python train.py --model="image classifier" --horizontal_flip=true --patch_size=[2, 2] --widths=[48, 96, 192] --loss="cross_entropy" --init="xavier_uniform" --residual_init="none" --eps=1e-08 --final_lr_fraction=0.01
Rows from block 10 of a small image classifier, named by matrix and row number. Rows with one number belong to one neuron. Each number is 128 + 24 x the weight over its row's rms, rounded and kept within 0 to 255. All counts start at 0. Numbers have three digits each.
Before each neuron's rows are labels from the 100 images, of 14848, where the neuron reaches its largest size: "patch colour" is the nearest of a few named colours to the mean colour under the peak; "responds to" is what is common among them. Only what is clearly more common there than usual is listed. The data: microscope photos of single blood and bone marrow cells.
# gate: MLP gate (model.blocks.10.mlp.gate.weight, 288x96), inputs 0-95
# fc1: MLP up (model.blocks.10.mlp.fc1.weight, 288x96), inputs 0-95
# fc2: MLP down (model.blocks.10.mlp.fc2.weight, 96x288, transposed), outputs 0-95

patch colour: purple
responds to: cell type: promyelocyte
gate.217:122122072098168140110100116143105134125133139111124136112174103144148148142169166131141130151134157096082159113159133101076117111122104115132156118116104147134132108131102142077133149098139130179123113083147114132149119084148136096114093124133117140113134126178146162123121101086103165106
fc1.217:143112102151133131135158137094135128166121174136131140154104131152138082119132155132161146124102120129115185124142137146126127119139093109109132118140170169131109136139123112116141134117119170125146156145130146160054118129173140101146060128072112140167146124151095110105149131136156158094
fc2.217:142125147140111109148113100091107085153160160105132088126127111135147162147106120161145164120155140128142106153135130151136170110156147140075101157105146151130175142157173140105153088112177135131144154159127131139102110143118098124157157113120141087116136138175090112148158109128163149115

patch colour: pink
responds to: smear: peripheral blood; cell type: segmented neutrophil
gate.84:120124126115100147092094127135138124132145070104121158124128137130132112111102139144130178136106154154148108084105111137133148170155148113125113125109093134128124151164106175135154119126098143138113132102121180117158138119108127128142185170150142092120089151087133188148107147173119125159
fc1.84:123127143085180110147132141145123145108127105071119129117187107152155149107167175106137165117123162088059140116127160121105148148117122114140133139137135147108117131137128143083100153116146125121121118094179131109100138137154163128091147104133095155120179108134128127136137119126092140112
fc2.84:124157120105152122120141141122139150160130122112184126151098096124127147081098139090158139158132200140117145148133158083132104135132142128147177162113099096114168139152134110132099089111126106109112138100114123142091129172135119104137176124115114158144113083103106161153132103143125149118

patch colour: blue
responds to: cell type: lymphocyte
gate.8:162140165132124122147151135133113146122139114162149119134091134137125123119086116132103105131120085101153130098124137110121129110133135169120126085124154074134141121105128116163133158159162132146173120101136119166111111160150133136141151061141186177073107137113094092114133136116093138155
fc1.8:111127165130122100115150102128132088092125064146124135154126109109132097147151097141088178142113151141127116094139090148164125177093133088123165127133128146119096144104157120163119099120147107097116071113152138088148152105105131139127134123149094153122154146137161133143109166155120120149
fc2.8:116077123133089106103150125110095088142180181131141160128137094078121132127091110111080159136123132121167082116148108143123112153116140133109089094174162134127130094147105121136117151161142148120123145119152091149156087164145128128130093143116144106114151160135117129121127136134140083132

patch colour: pink
responds to: cell type: artefact
gate.52:134079118161082110116152103128144123147152139156142169146123137140127133152123118156167091139167091134125117147142074109138103143080097089086141121117144098146109124114102138131096134118162171099156137173131142096100137114097105149132141152135067137137117134087140124138133148133171134136
fc1.52:115123087143105114106084120157171137124128123116116139162107110088124112159148102142106164154151108128113169161115149139107151175125157149103098175105097127138103154142136087136144139171118098095098144129066114154095153120099115155134163088130131113140103158125136124131121159142144115117
fc2.52:127144160114137114138130135133107131130086117115134166103134145092110163111118133122097109106084109166152092149122077099137132134153113172090135108111137148130124152115158112077151149097186162104115103132158113113102118156087129170141149099120120132096145169100138115137163104141124159155

patch colour: pink
responds to: smear: peripheral blood
gate.29:115136134155136079081105063116125098149135070149139139124104158116136111090133149165164122080143128124103110105115151126153147138154080081102147138099077131109121126133087122144144120134149149142129113125167133084109121130132175127124118170104122136148118151129147150150131115163146132142
fc1.29:179106103104135142108115165103164121144151154113103141118129156147131098168161074153110178132167140159169130155121135168159120115131135106113154109114148127151113158093155118090115129135106099156115136163079103165162115109146121150105147111116113112135161101140137147145147123130101164135
fc2.29:118149161069131167106152129113167118143108108101173120143160115115145130163110158118111065118109212104107103171127133134147105134100125113101094090117092123134098146141143130145168120100131134106081129135154112112157113138118092125118151147147107133157128115134130146115114126160124119127

patch colour: black
responds to: cell type: lymphocyte
gate.233:100124123084118138114149132149140122103134117094135143134136164075095161101121131123167106114110126131088127143157179079124105113142119147099096125164127121152148095131138139125133108058160169139117150126088091072149116150128174136145125132117119131112138117133103097128158113141155156097
fc1.233:157113088115151111121114149131128132154122152061129124158138157145143122170117115118142141159137157173106148112154150146118130120149167101100147170111129174105089119119142116095154065145108159113124106112108148120102148157099098108114107126096110133171126137157128124090117140168167122141
fc2.233:145120136122148111103126094161155078133098103135108121098124130122118145099127106128069149113105109173128079102128132102105114107104162110116153109142173125143108139123121133101086117109135166171129092141139167089112123125157095120114147109142156154095166144133125084136087139140133110174

patch colour: purple; blue
responds to: cell type: segmented neutrophil
gate.147:100148091159106138153130112136106083144122155124132083087106145130112093139125170120092145109124156138133172180096141100177109123124120103149133168165096116122115124113167148131164123118120090123101117128134126161087111134145142106115108132141151103134133151146151114189128116123086115090
fc1.147:158152093159140184142115164106113125129096121119132109113091114108118137151162139127124137148139112123141158131077122130100128142154122119202125152108119123111103085115116112102117108162128148149126128181109134175149130152125139130097088175129168115141127117113183088146154158145136135112
fc2.147:128177087162099154122135093132114130144112150115141145130122162114152142091130138124109128128145112155186099150085150103129115143102125130162141138146094104120159103119132133151103134123134164140159095156138126113109100107147069085112116121133126128090107094134057135111117172112138113162

patch colour: grey
responds to: cell type: erythroblast
gate.160:158113169149145155097119115160145120111159120120108137132120176132110151189124153135094144107141119104138117110115127110090127122111153139142147107091175081144081133186156098148121116172093118115099120109080127113138122139135121142122125128102118098128101151093145112097132145142106122072
fc1.160:114119157123110164156137112111109122126140145091127080118133131116108170107135099178087126128072121138143120146108161124143141129164120119167109111119126133115101130149119088120097136144147075117079151089098101137154100162113146132111138170140144109164134155144189108132121094150142152113
fc2.160:158160095121165160140148149096129113129139130096090119093153145147156118126130145144157156122124022117127128102102147110105119141111129161148114112107166098143113136119183170138079161139109174128136139121094139128151142125161139156123147100146120138134122154151115132120097123146121126131

patch colour: black
responds to: cell type: erythroblast
gate.118:123101114136120097139120099128140176118144130117131174099102154163147107129128091112114134106111119122165153111132074138168138068167161121158135114145155128145109107116118142145105143117154126130124111125130115114123122148087117099113133151139135152142178120174147049117159129161110164153
fc1.118:161084109167159103134080110112159137115125131092154174100125132099136144106126146149102133176163110158133123142118130128119160134118106107146125119165123199184145158113116109115136105095121091115108111140087148131152104139141165164152148147097118156150123128139088133120125108141124108109
fc2.118:133108154096151099122188111131136089135119102163121170133093112147138165105152101086151108104099160161141159143158103115110092121139154129164162076142139121112121120137134063118127119123148122144112106119141093057131142129131128152096122111139125144129132159154140142166147108118148137124

patch colour: purple; blue
responds to: cell type: lymphocyte
gate.184:096154132145154143124121115139131090102112113175144128142153086113120125150148177124144175094107127100151119122133115170116158162122107115122122070137124122125113126079170121131130099146094086134121161112141152092176143120162119137128104092106160124160133098108136142127130144181107090118
fc1.184:142129132123123140177142123145113128114098123156164140152123091155144117083098133084095133149141118127097134127175165100106156137131155159126109118106152124142170096150096090151111134163131099138102127133113155131113127147117109134122135140155183114087087099144116149156077120121155111185
fc2.184:155092106078125168109102092119081114118139133168122123133113126110102167123131125176103135129141132164122103138147073133139138134112150131117161081146183138096168111121159135064133111145136120107123107115088111130117124119135114146153160138163140140140141120131135122162146082096165110134

patch colour: blue
responds to: cell type: promyelocyte
gate.176:122156130123152117136126098164187113066123104161120110151156107158146166104108133127113128092134116136103109153088069105153151175127131187149086131135158123140118124168141089135104107127134160125097125110109162134140117141145109108109127094136097143086152110127146140118113133109112103138
fc1.176:146134112136146132144120109109096072141115136128077140130093124136139101120135163123129169146153135090159152138126143128130130105168146141143095109144146088133140133098163061148135149155160092124102125151161109148116127174137098115155123099146105071123152153103124102079121104148117103109
fc2.176:121089182139146076136141117121139098085133083147129124132124100106159100148158099135117110156116174144109154095146134117121152120138098091123136145149166142113113143121144122104094093152145163139117077122129137110114144139164144118159121114148085167108106169155132138169121082145099116133

patch colour: grey
responds to: cell type: segmented neutrophil
gate.97:109088109094098093152112084154165114140127105069141110163116137142120133160133123101138086151114113097090109117112108102154142142140079140101119147142150124149130172093149135152124156142144133085122131121166098128101110118120145138126118090152102148154169168149149153094099128150120136102
fc1.97:092199118096130129120132122142122173185136097132113105112104132164119178094124165117143090086129122101096123114137161109118122153162104133090124129126121058122172134121145137142146137146145130157123136110131088133158096136143158144102154124127136130096098138126146122155130161115142158110
fc2.97:153151140100144121109152149153155151076135169112145180132105116156115083122116086108174127104117130127123156122122127136134096163099084104103144144163121146097139129146152125133155169101098151166114146147102143163126133147172127108124111136137158078151130128093158137134107149094163137143

patch colour: blue
responds to: cell type: erythroblast
gate.82:117131105133130128122131117162138169146143156111118134116135113121128086144126080147165145146128101105083135111126080116101163140078075104082102110108120127122103118134098127146103131115172174101115141137188127109107134087115175141124149133106097141099138157145110161132124165127161136132
fc1.82:135131152116117109090142118137126128127110176168127169134101152098115121093132141172146119125126105109135142136101151120112140126145159122119167093110140158132097171114096081147107119143128097096139162126054141140154094127093131133159122102092125146096144129154122157166160113156095167133
fc2.82:118119141118103144129120161145150109170141132122170153140137115139109138124129174120122054095152120138106136147158128108159132119133140126102148096111131127095073104106127117126145148105096102088082158106170145130119134157078139173122117135112101102145168139116133114100125091181140125100

patch colour: black; blue
responds to: cell type: erythroblast
gate.153:127100121161131128129112067118139150146116112109153173111094133124105131129124133099147115145134096171149127134102097126146153109176189122139151145144156116117104137117154136160148133143145145131148110082128100119153155178129137127115112151110099123178097115127108090075145155186123114126
fc1.153:095178129166148151149157143104142134146127152168131113157177101122125076120119115122172084099160108099121171108099118159115127140099133130139136131110145116081101100135172109158135157131074136122129081104132137159119122135107120090146099113119102125154111120138112112131121156154148129092
fc2.153:112151110145135084149066140123139168134154133127152117136183128153114140173121108131088128127172130098152121161145117152128172106168137125132142138130093139123117110103100151144142110119113129067130143113143149181165151140111163126097117112083144119115132122146104109088101145117089135100

patch colour: pink
responds to: smear: peripheral blood
gate.238:110142159155135148102090142111114100118157072164159173157153113103126084135120120132172150113146140156077152145137150157113113162136123131155148067112082126147146154135111127149121149128104122143124096117108124103137119138094133158169152135119162133135118140078118142126128161156116086137
fc1.238:108125117136087127113124101149134144119154156154153125178090110117116118134087112150107096143121098134112155105134083148166147124112144138149142113101105088138125140106095079185158093131082163127137091153166127153118139135108104140187115144107127141140096158163142137165115139139144127131
fc2.238:149083114108143159144149128143108110150094138138124144143143157124104140137106137147076090124156053089145093111159073131114172151160140121131113135127161156095125166116131133108138129118122135119161112131162106158164117119108172143121103176132137121110147108128164155084119146117135119142

patch colour: purple; blue
responds to: cell type: band neutrophil
gate.219:124158129084158103111067116156125093116125096085134139096168155116164154146171139088150150158140152114086107133096115107121143127175124115095159113155091127144144141156148145100106124139117102136185138111151123118141110101107112113103128147169109113109160109112126126134127109153093130115
fc1.219:140125159163113123113141145139116152101159159131138128106146083154097078121115090130132106154134138130123151133105144109166146107127135111103135086110152183152158127104164140128153124149096121105140103116124107178137086136099104112122078110109143085138168125147130151160165071123118127100
fc2.219:120119149109114137141076121122096151129135136113120074087105157122139115161142151170158096108153154120085114095162151134122161103125129099115131138104134136173137115127123194133147153121109149084100148132092133170113106106121160172165113119116129084139122123106111081114109109126141119124

patch colour: blue
responds to: cell type: band neutrophil
gate.24:116135095123125099122149097118112132085142102123102105141146174101117132144129102094111107096141107143143076143142083087136115124120122111163145124147100126181120124146152145162091123124193164135115132126158142125080133129135143122081117147168132166166140123106110121131086156138091106125
fc1.24:148135149082164128126132171118101100137135102148127127139149128126112140108150100142085123128143122079115107146146122113133104174131139098130125122207111103172131115115107140136153151100140103167122110113117112144135101131131169136142154109177108141168120101147140083085188111119141115107
fc2.24:091150110150105136101119125141174091143134178139169173152155073117080158100101141094116105094145109132148101147148160139125101158127154105103108129131130137108099158137104101156134112119116123160141158149162123099150086147128112149103123138114148092130134144125166135090129150133157128095

patch colour: grey
responds to: cell type: erythroblast
gate.180:132092152126093118140137077144111130151144139080100134126145189115101145109075148158152083108118140153138130124156137089141116116102159133144128107119154145138084124096129092165148151114091119095105094138081140139105108126097108120120111144124137108145169169162162091142130135130117132135
fc1.180:114148155160085098134152104140167121104147082143088137165119143095108128127136125127152129124101122165109088140132165084152128142118128109118085116145103082109130169126149107145160154160119116124104131150131137124133158124108134147110150148115117098165135162059141096138115162172096114117
fc2.180:135140140117115114143140150135124119124138108099126148168122162137129141107112136128159134108142000129150139149137122142145134114107112166128130111096126124134118120107131127082132121094150152096107168126150137156117096163141163145152142101107119094083136121095120149127120100108107123151

patch colour: pink
responds to: cell type: segmented neutrophil; smear: peripheral blood
gate.122:124121154125090129116137109105098130123146156131125215123139157131113090133092117126164106157144113149132131174150135091104077154102143113152106137103105130141130129089131191155135146135121142131110128094134130129104164122108097143151134141113090175166152150108121149099100101110124121104
fc1.122:082161112134117133160166151154098131083108162195135139109108128130146159088131159127112144126144136141151114149105135146104168154166151154147123125119125136137113114119089100138091146120121106167184123148142092129087097143145124130127096140140154131108124107154126074133129091092115107144
fc2.122:115127124167117109128157142136114156108142153119160121160144126112106119160125116129153104123102243098129116119096146091144119116139099136119090112098095147110099117138130103172111119141120141133151146156141147139138163135126158096112094169129098137162102115111097149114128172106118127120

patch colour: white
responds to: smear: peripheral blood
gate.120:116145168133149131143116151142128090141153118088098126121095135103107116063115122148179180088153147132141107112096168187092137125125139109148119104120126115120090161145140099126147145164146123100106115138086160100106132123133099177149148121109133135120120151104110154106125115170134129105
fc1.120:114146134147113181113096134150154114123117153143148129107152123142152104139143122150148133161074123104074125157167121148162154160192122110186171092114113104145115140152116084118102091126135139137143117118104094127120104118157163128119114119108154113136099156134133151136134103139074130108
fc2.120:172133138104190143123154166114170124127154127138125127103128126136146137172154096118130115147131139127150123139105125121102154139081120136093158153114145145094101164090112102137106093172141105166100082097089128107088105126164131114160094115101123151154135142153134104135118127163120141091

patch colour: white
responds to: smear: peripheral blood; cell type: segmented neutrophil
gate.216:139157159162085120135104116154114101112160097141146137129124147134113130110092160123166115158120138173166114140171128104163143110141109108090099132137150101110120138105173099160142127168081146116118104117171160165095116136123128148149112117141101086156123152095074135116136149141113130104
fc1.216:121096124104116129120088146135132135123113118136143126105164112141174135167182137108138144130143106112119114112091087133091153094171128132149143150171114093110136085133118127094092095094176132129133144149181112117141149113176158114091123125096129144086117100158106120086124146131115132155
fc2.216:135141105114118119102111152107133110154141142126120107103157105091163145112117120108142133139110255113153128138094137127126125141108140151112153132131153134107120143132144145171120140155116144135152108104133109113142136134134131140109134118120097155152106114155114141123123135138138123135

patch colour: grey
responds to: cell type: erythroblast
gate.141:121118075122111133157156103160120126123126085115139129181151166171143142172156120134114105104133134101147129143114109086122164097125115145084125155105133152141139135096091171121141117131102111146087124124142170166147092112102152129161158108151134095136149124122135108146130150129078148169
fc1.141:115136106097148155122110144127142127114099132165181092121164090106125117132130123115118075142180130126109098126123146078106121137087065147130127084179131127128150132116136098137099114113128144131125093155200118112151123151142124146129134119122159148157134091130118151149103117105128171135
fc2.141:121156112167131125117083090157090105115142121163126170144149137110124127099128151113095165136137163107154138116154115105084110136117108124127124094132151147100163118100116163118096141175108159162186111164108112120122151143175141156107085134134128152112133141114144124123111170077112123121

patch colour: blue
responds to: cell type: erythroblast
gate.145:105120100154090101154114110127155135100097186132127112097096126156123142125139135140132158145118105138101122203104107122138137100124070115089147138153131150139158122112141159090153134178156129120157110123171113098122169140158098113092133142147168138131157122124148127151114109106121149151
fc1.145:114136146160133134118067118071140118134137117103121147139143125108151122092117108118127114186105142147133112094139098133099133114136116105128120151074132110086130097078168124103101153130171143122146108116132174115167114157139119163093149142107083187139140143116110126096150121122128150133
fc2.145:142130133140100140100149152140129112125157127116083100132133137122137099164147101120132179127164121116136096100110125168120110135136170110118119115111153153135088147128085128150148145153151163151121099166122171105169140080117093154182145104135117140096098153133146137120184139146150093102

patch colour: purple; blue
responds to: cell type: promyelocyte
gate.111:153139101148161157145108108150110137125106141149112076158095115137178110128175159136131120131117124091144123130130140120119168108143161149138086150096151132119128138175090082109126146125137137169093110112135150134125135145098177111124175124110132078068145114147122152103149149147139121122
fc1.111:141151150131118130118119165127150173174112131112120123099148139134137102125118115115135106198075112174161146121106162134129129127113162142140122166091101141118133089120129122111163148092121132116104186155077108174174109123147137121138134127106117125141130145116167087157135090121103132129
fc2.111:137126123139115137130130139127165106129140157109149109155166134143104112109115139146144090143119048113150130130157132129144132123120116107142081101140115140131114138175145149165141132113080120145117124119120140137135152173114122115104089176097069116135141083130137089072119193110140121141