python train.py --arch="convnext" --model="image classifier" --dataset="microscope photos of single blood and bone marrow cells" --train_examples=194171 --image_size=40 --crop_scale_min=0.7 --horizontal_flip=true --targets=["cell type", "smear"] --num_classes=[17, 2] --isotropic=false --norm="layernorm" --hidden_act="geglu" --mlp_ratio=3 --layer_scale_init=0.1 --inner_norm=false --patch_size=[2, 2] --depths=[4, 8, 4] --widths=[48, 96, 192] --kernel_size=7 --loss="cross_entropy" --init="xavier_uniform" --residual_init="none" --optimizer="adamw" --learning_rate=0.001 --beta1=0.85 --beta2=0.98 --eps=1e-08 --gradient_centralization=true --max_steps=8500 --batch_size=512 --epochs=22.4 --lr_schedule="poly" --final_lr_fraction=0.01 --warmup_steps=1700 --weight_decay=0.4
Rows from block 7 of a small image classifier, named by matrix and row number. Rows with one number belong to one neuron. Each number is 128 + 24 x the weight over its row's rms, rounded and kept within 0 to 255. All counts start at 0. Numbers have three digits each.
After each neuron's rows are labels from the 100 images, of 14848, where the neuron reaches its largest size: "responds to" is what is common among them. Only what is clearly more common there than usual is listed. The data: microscope photos of single blood and bone marrow cells. In brackets: how many of the 100, against the usual share in percent.
# gate: MLP gate (model.blocks.7.mlp.gate.weight, 288x96), inputs 32-63
# fc1: MLP up (model.blocks.7.mlp.fc1.weight, 288x96), inputs 32-63
# fc2: MLP down (model.blocks.7.mlp.fc2.weight, 96x288, transposed), outputs 32-63

gate.191:107117140142121108114130095125165128109096123093109154086104110131104131098177149148139141145062
fc1.191:118075161169151123174084154124138171082131134160073139107094125153145132129147158134120133148132
fc2.191:050129131097142159103130131112160123162160151129128169110157102121082161132117147130092108135153
responds to: smear: peripheral blood (50 vs 16.2)

gate.67:119175142129104137175136107102093168150133113163111117134135130123102137118171112124164164067162
fc1.67:124104125079113124135098125137118137140102108150177149098095108154158089131137120141144140146102
fc2.67:147099164111127127143089115172129097119093150161094111152124123122142099116162167127107127091125
responds to: cell type: proerythroblast (27 vs 1.5)

gate.142:112101087134149162100105126158133143095126148158107153119144111136122159138126161103088162124163
fc1.142:115160149124109133149138134183152125069104147117102144141162113088112117137153152116128095119152
fc2.142:125142152116133105119106096112137144137127178100135121106106137124100130138127100131163135107139
responds to: cell type: eosinophil (38 vs 4.2)

gate.7:132137082164149107137124133127171163132095157108115147127123134109153130144069119112109098139154
fc1.7:124156125117149124083093087145162131094106138130071091112108147122133134143115143107132099073137
fc2.7:128158120125111152147162148113097112131111083111091088101138084102142089075133115095088156121110
responds to: smear: peripheral blood (56 vs 16.2); cell type: segmented neutrophil (53 vs 20)

gate.245:118116120134121141123099113153126127157155148161137153135114148147104114132085124097108131137172
fc1.245:108149109128182130084156158149170145106109156125149118084115120140135153159116143125168099128110
fc2.245:146079112149155131162095137134118151180148086139071115147156139134174140127151126139114137133151
responds to: cell type: eosinophil (48 vs 4.2); smear: peripheral blood (38 vs 16.2)

gate.79:143108136109127116136131145144110138090130109128087085129167125139141087130106131145164102152100
fc1.79:113097095090158128128145133127102095121158114114095169107167140133108091141123135118128138141082
fc2.79:081128131097137112164129104143135114083108114107163128123102148102145108098126150161149108148152
responds to: cell type: plasma cell (35 vs 3.6)

gate.262:146118137154141113103123092118091177136158137140133097149138136101137100130138120148110134152114
fc1.262:113116143113113147145125102129116126128121131138149132155159110184098154110165141117061155084177
fc2.262:138130128098146123139114108133153127110119103125136168116155161179095140127145095177116119095119
responds to: cell type: segmented neutrophil (41 vs 20)

gate.180:137134132143144142114117162067102169153157110111089149116160116150108117137083117109142129128156
fc1.180:128129088127164164103128119131110164102120112157133115186118135108125122099179136157134160090150
fc2.180:189142092165084156117119109137143168104123127102098102145155113116152125113123102121093141120121
responds to: cell type: erythroblast (32 vs 14.3)

gate.148:155119126136148121167127096164104130128115130104157186176144125122096095126083163132118126109084
fc1.148:142127173125107105113125106102105126154115162105155145118106174164135138184092101092103146147119
fc2.148:146178116107163106104097134126075121154129166164142103118163131146174130111138149153098089149124
responds to: cell type: artefact (32 vs 9.8)

gate.52:141149127085141122127121092151126152148116131097108175101141170131135120138089125099138137142102
fc1.52:120129166146108120131154105086150093111115139103168140095131148131135148111086109158090090116118
fc2.52:144136090172140139085115133132131122128144112204079086124151144089106107120096132098111133147121
responds to: cell type: segmented neutrophil (47 vs 20)

gate.214:108108154140077094124119089129136144159062131144117157153145143101143129135124167140107140127143
fc1.214:131120093119131130116100149096145112147131177113102142175132156109119139168135101147083149123098
fc2.214:181180108126140126132129134178118137141111174153148122116102152111150108100089134175133166164087
responds to: cell type: eosinophil (29 vs 4.2)

gate.231:160148092078139115107120146142129143159149121117158166143147124159154121118132127138149108124172
fc1.231:111133124181120142135142109096112166148126120148108107108106159121137098104154159144123129125111
fc2.231:117134115147083102107141094124174071074090095121135110148106149149091165154126123087130135148136
responds to: cell type: band neutrophil (26 vs 5.6)

gate.251:125133109126094112123109082088162119146113095118095143145133116150150150101133123133107140136093
fc1.251:098107175142097094153067123125120128115085091140117117148108112150128143100146127132113135120111
fc2.251:137140154098190112160143167146087122119108115155157123104105110106116119132125151164145108089113
responds to: cell type: lymphocyte (47 vs 15.2)

gate.200:137103127116126107110120177115134112135147173117109126146131147124130101173100118140109110124126
fc1.200:127160092145113131150101076133128135092121128127160140164098129111140086145159118142118158099129
fc2.200:097163135105130129126127152113120124179136124127129119130116180103085140055125079110130147119128
responds to: cell type: eosinophil (26 vs 4.2)

gate.217:125093154159080141198162119092134144097117137125111143117168105143118105081169129136113139136121
fc1.217:128124087119111115149150119161130141129133077093130122114133098097117137119108099133141115159111
fc2.217:087127127186112158134149129156095111126142161155097111149125108092126118135096127127131168147143
responds to: cell type: promyelocyte (26 vs 6.4)

gate.212:114119152130132144154147124116127139162122147099118124132141165063113129165106130125102140170168
fc1.212:140117109080109112143116138115138110151118081151139094129151165138157081134138139125106154133090
fc2.212:053144138131141102151150103158099096147114116112147125143115119092119091103110111124112146125127
responds to: smear: peripheral blood (55 vs 16.2)

gate.40:107135141124126133136117158075150139110118174163112170115111139153144121118097111114128128165066
fc1.40:153157144156127149117101131099116125177150129115106154074133143166111101121123114112124076155153
fc2.40:111143161114101122142104099121075121124135134164123114115159110103137092127139124127085168171158
responds to: cell type: artefact (40 vs 9.8)

gate.136:108157124130132169115142110147115149077092141121154089154110154091119142133147170124151106132149
fc1.136:145137132109133109084104154118095148132156116094114111098149129109144105137074127159133085121108
fc2.136:071119133167102149171161132184110119139122116126134096125089110115135108139193146096119125143108
responds to: cell type: segmented neutrophil (44 vs 20)

gate.63:113110163083111129170144139140097097129123091119168133116154103118128082081143127144146132168106
fc1.63:124108147098128156100083129103119099092134111152160114112136144150125095115119158159098129178112
fc2.63:085128093152166092104171148109125143128151107158137151119126118118122121155118105158108137137106
responds to: cell type: lymphocyte (44 vs 15.2); smear: peripheral blood (42 vs 16.2)

gate.284:150131149144147153140093160113125194150150142096098120146116121142114147087135103127166135121139
fc1.284:134144139091137104094112115157103111112107137109103128065103131104126122153114125114172149147102
fc2.284:125114119090115122136108106160157116164141143147105161116151102154111115133138149113128133090161
responds to: cell type: lymphocyte (45 vs 15.2)

gate.27:098119103147114111127134097147097146148088126151111104131130142084125103180103154149137121096119
fc1.27:130135106116172117094155152133153068128130127129139128110104133130165131111121169149150148146083
fc2.27:164115155151145124086103134118095192156136141138110102098110110157129139121109112164143111128108
responds to: smear: peripheral blood (74 vs 16.2)

gate.154:099145138153070098133107125123160113124122141121142130127115131106133101118130149102110157096109
fc1.154:131121164125120098186142068106137110177130155088144084137127125147119074112174098142136153090135
fc2.154:120090123121144100172111163121100140145144144133133114133108091121115114095128125140135142155145
responds to: cell type: erythroblast (36 vs 14.3)

gate.98:115117153084078142097085086120111162181129144151148101151109145117114100122147138127106102099109
fc1.98:103137081141124114098127102079108144133164168111112167093114122142128092129112146171098104134110
fc2.98:125157142148141113117132081082128088097124145128146093158151161162137126154132107142127172168136
responds to: cell type: erythroblast (39 vs 14.3)

gate.75:126079116136142130138121159160118097105119105112155159126145187152092102142094127154158142149115
fc1.75:106116124075092139170133173109168146124130159126159111109112129154157114113140126136134167146097
fc2.75:115146138142125092094115105145098096128110130104121126084119147092130107133100109115138127110116
responds to: cell type: lymphocyte (40 vs 15.2)

gate.59:120105100111122135129147129111135095155145100153139080106167121117134099069146120162123142131107
fc1.59:141127127149156127109147097084112093117128091170106109145155096146146088123122100124162129142112
fc2.59:063156158127123128107087134118166122085139148082113110135127134120117166153085138136171119155166
responds to: cell type: segmented neutrophil (53 vs 20)

gate.137:134112107127074116131142108089119112120130093098116154097142110131117141094135150129100134140091
fc1.137:113125144170124124131126155133083147058167125130105164106119170135139119161130124139159096143150
fc2.137:086154172118116121147104141122096137147120102140102174114150121113099155165139141102126103080098
responds to: cell type: promyelocyte (43 vs 6.4)

gate.113:130097094128152117189160103138135135121146100145160117146177093134113128098123104147130146100126
fc1.113:124116121139131061122136116093141134177102125077129164106114136142160149127112118110139148110105
fc2.113:128116127136093086140119126131118110151131160163115140120112091113160042113136129128097145156151
responds to: cell type: lymphocyte (35 vs 15.2)

gate.144:124114145094144137147111173123097174084126088134143131104129106090128108168110146123153127158120
fc1.144:131122097122170152115144148128125107107171109124121125128150153120114132127094091085115163074156
fc2.144:202141146106148138162120156115108141137129127107078092147143140159141153148161155120142116132161
responds to: smear: peripheral blood (78 vs 16.2)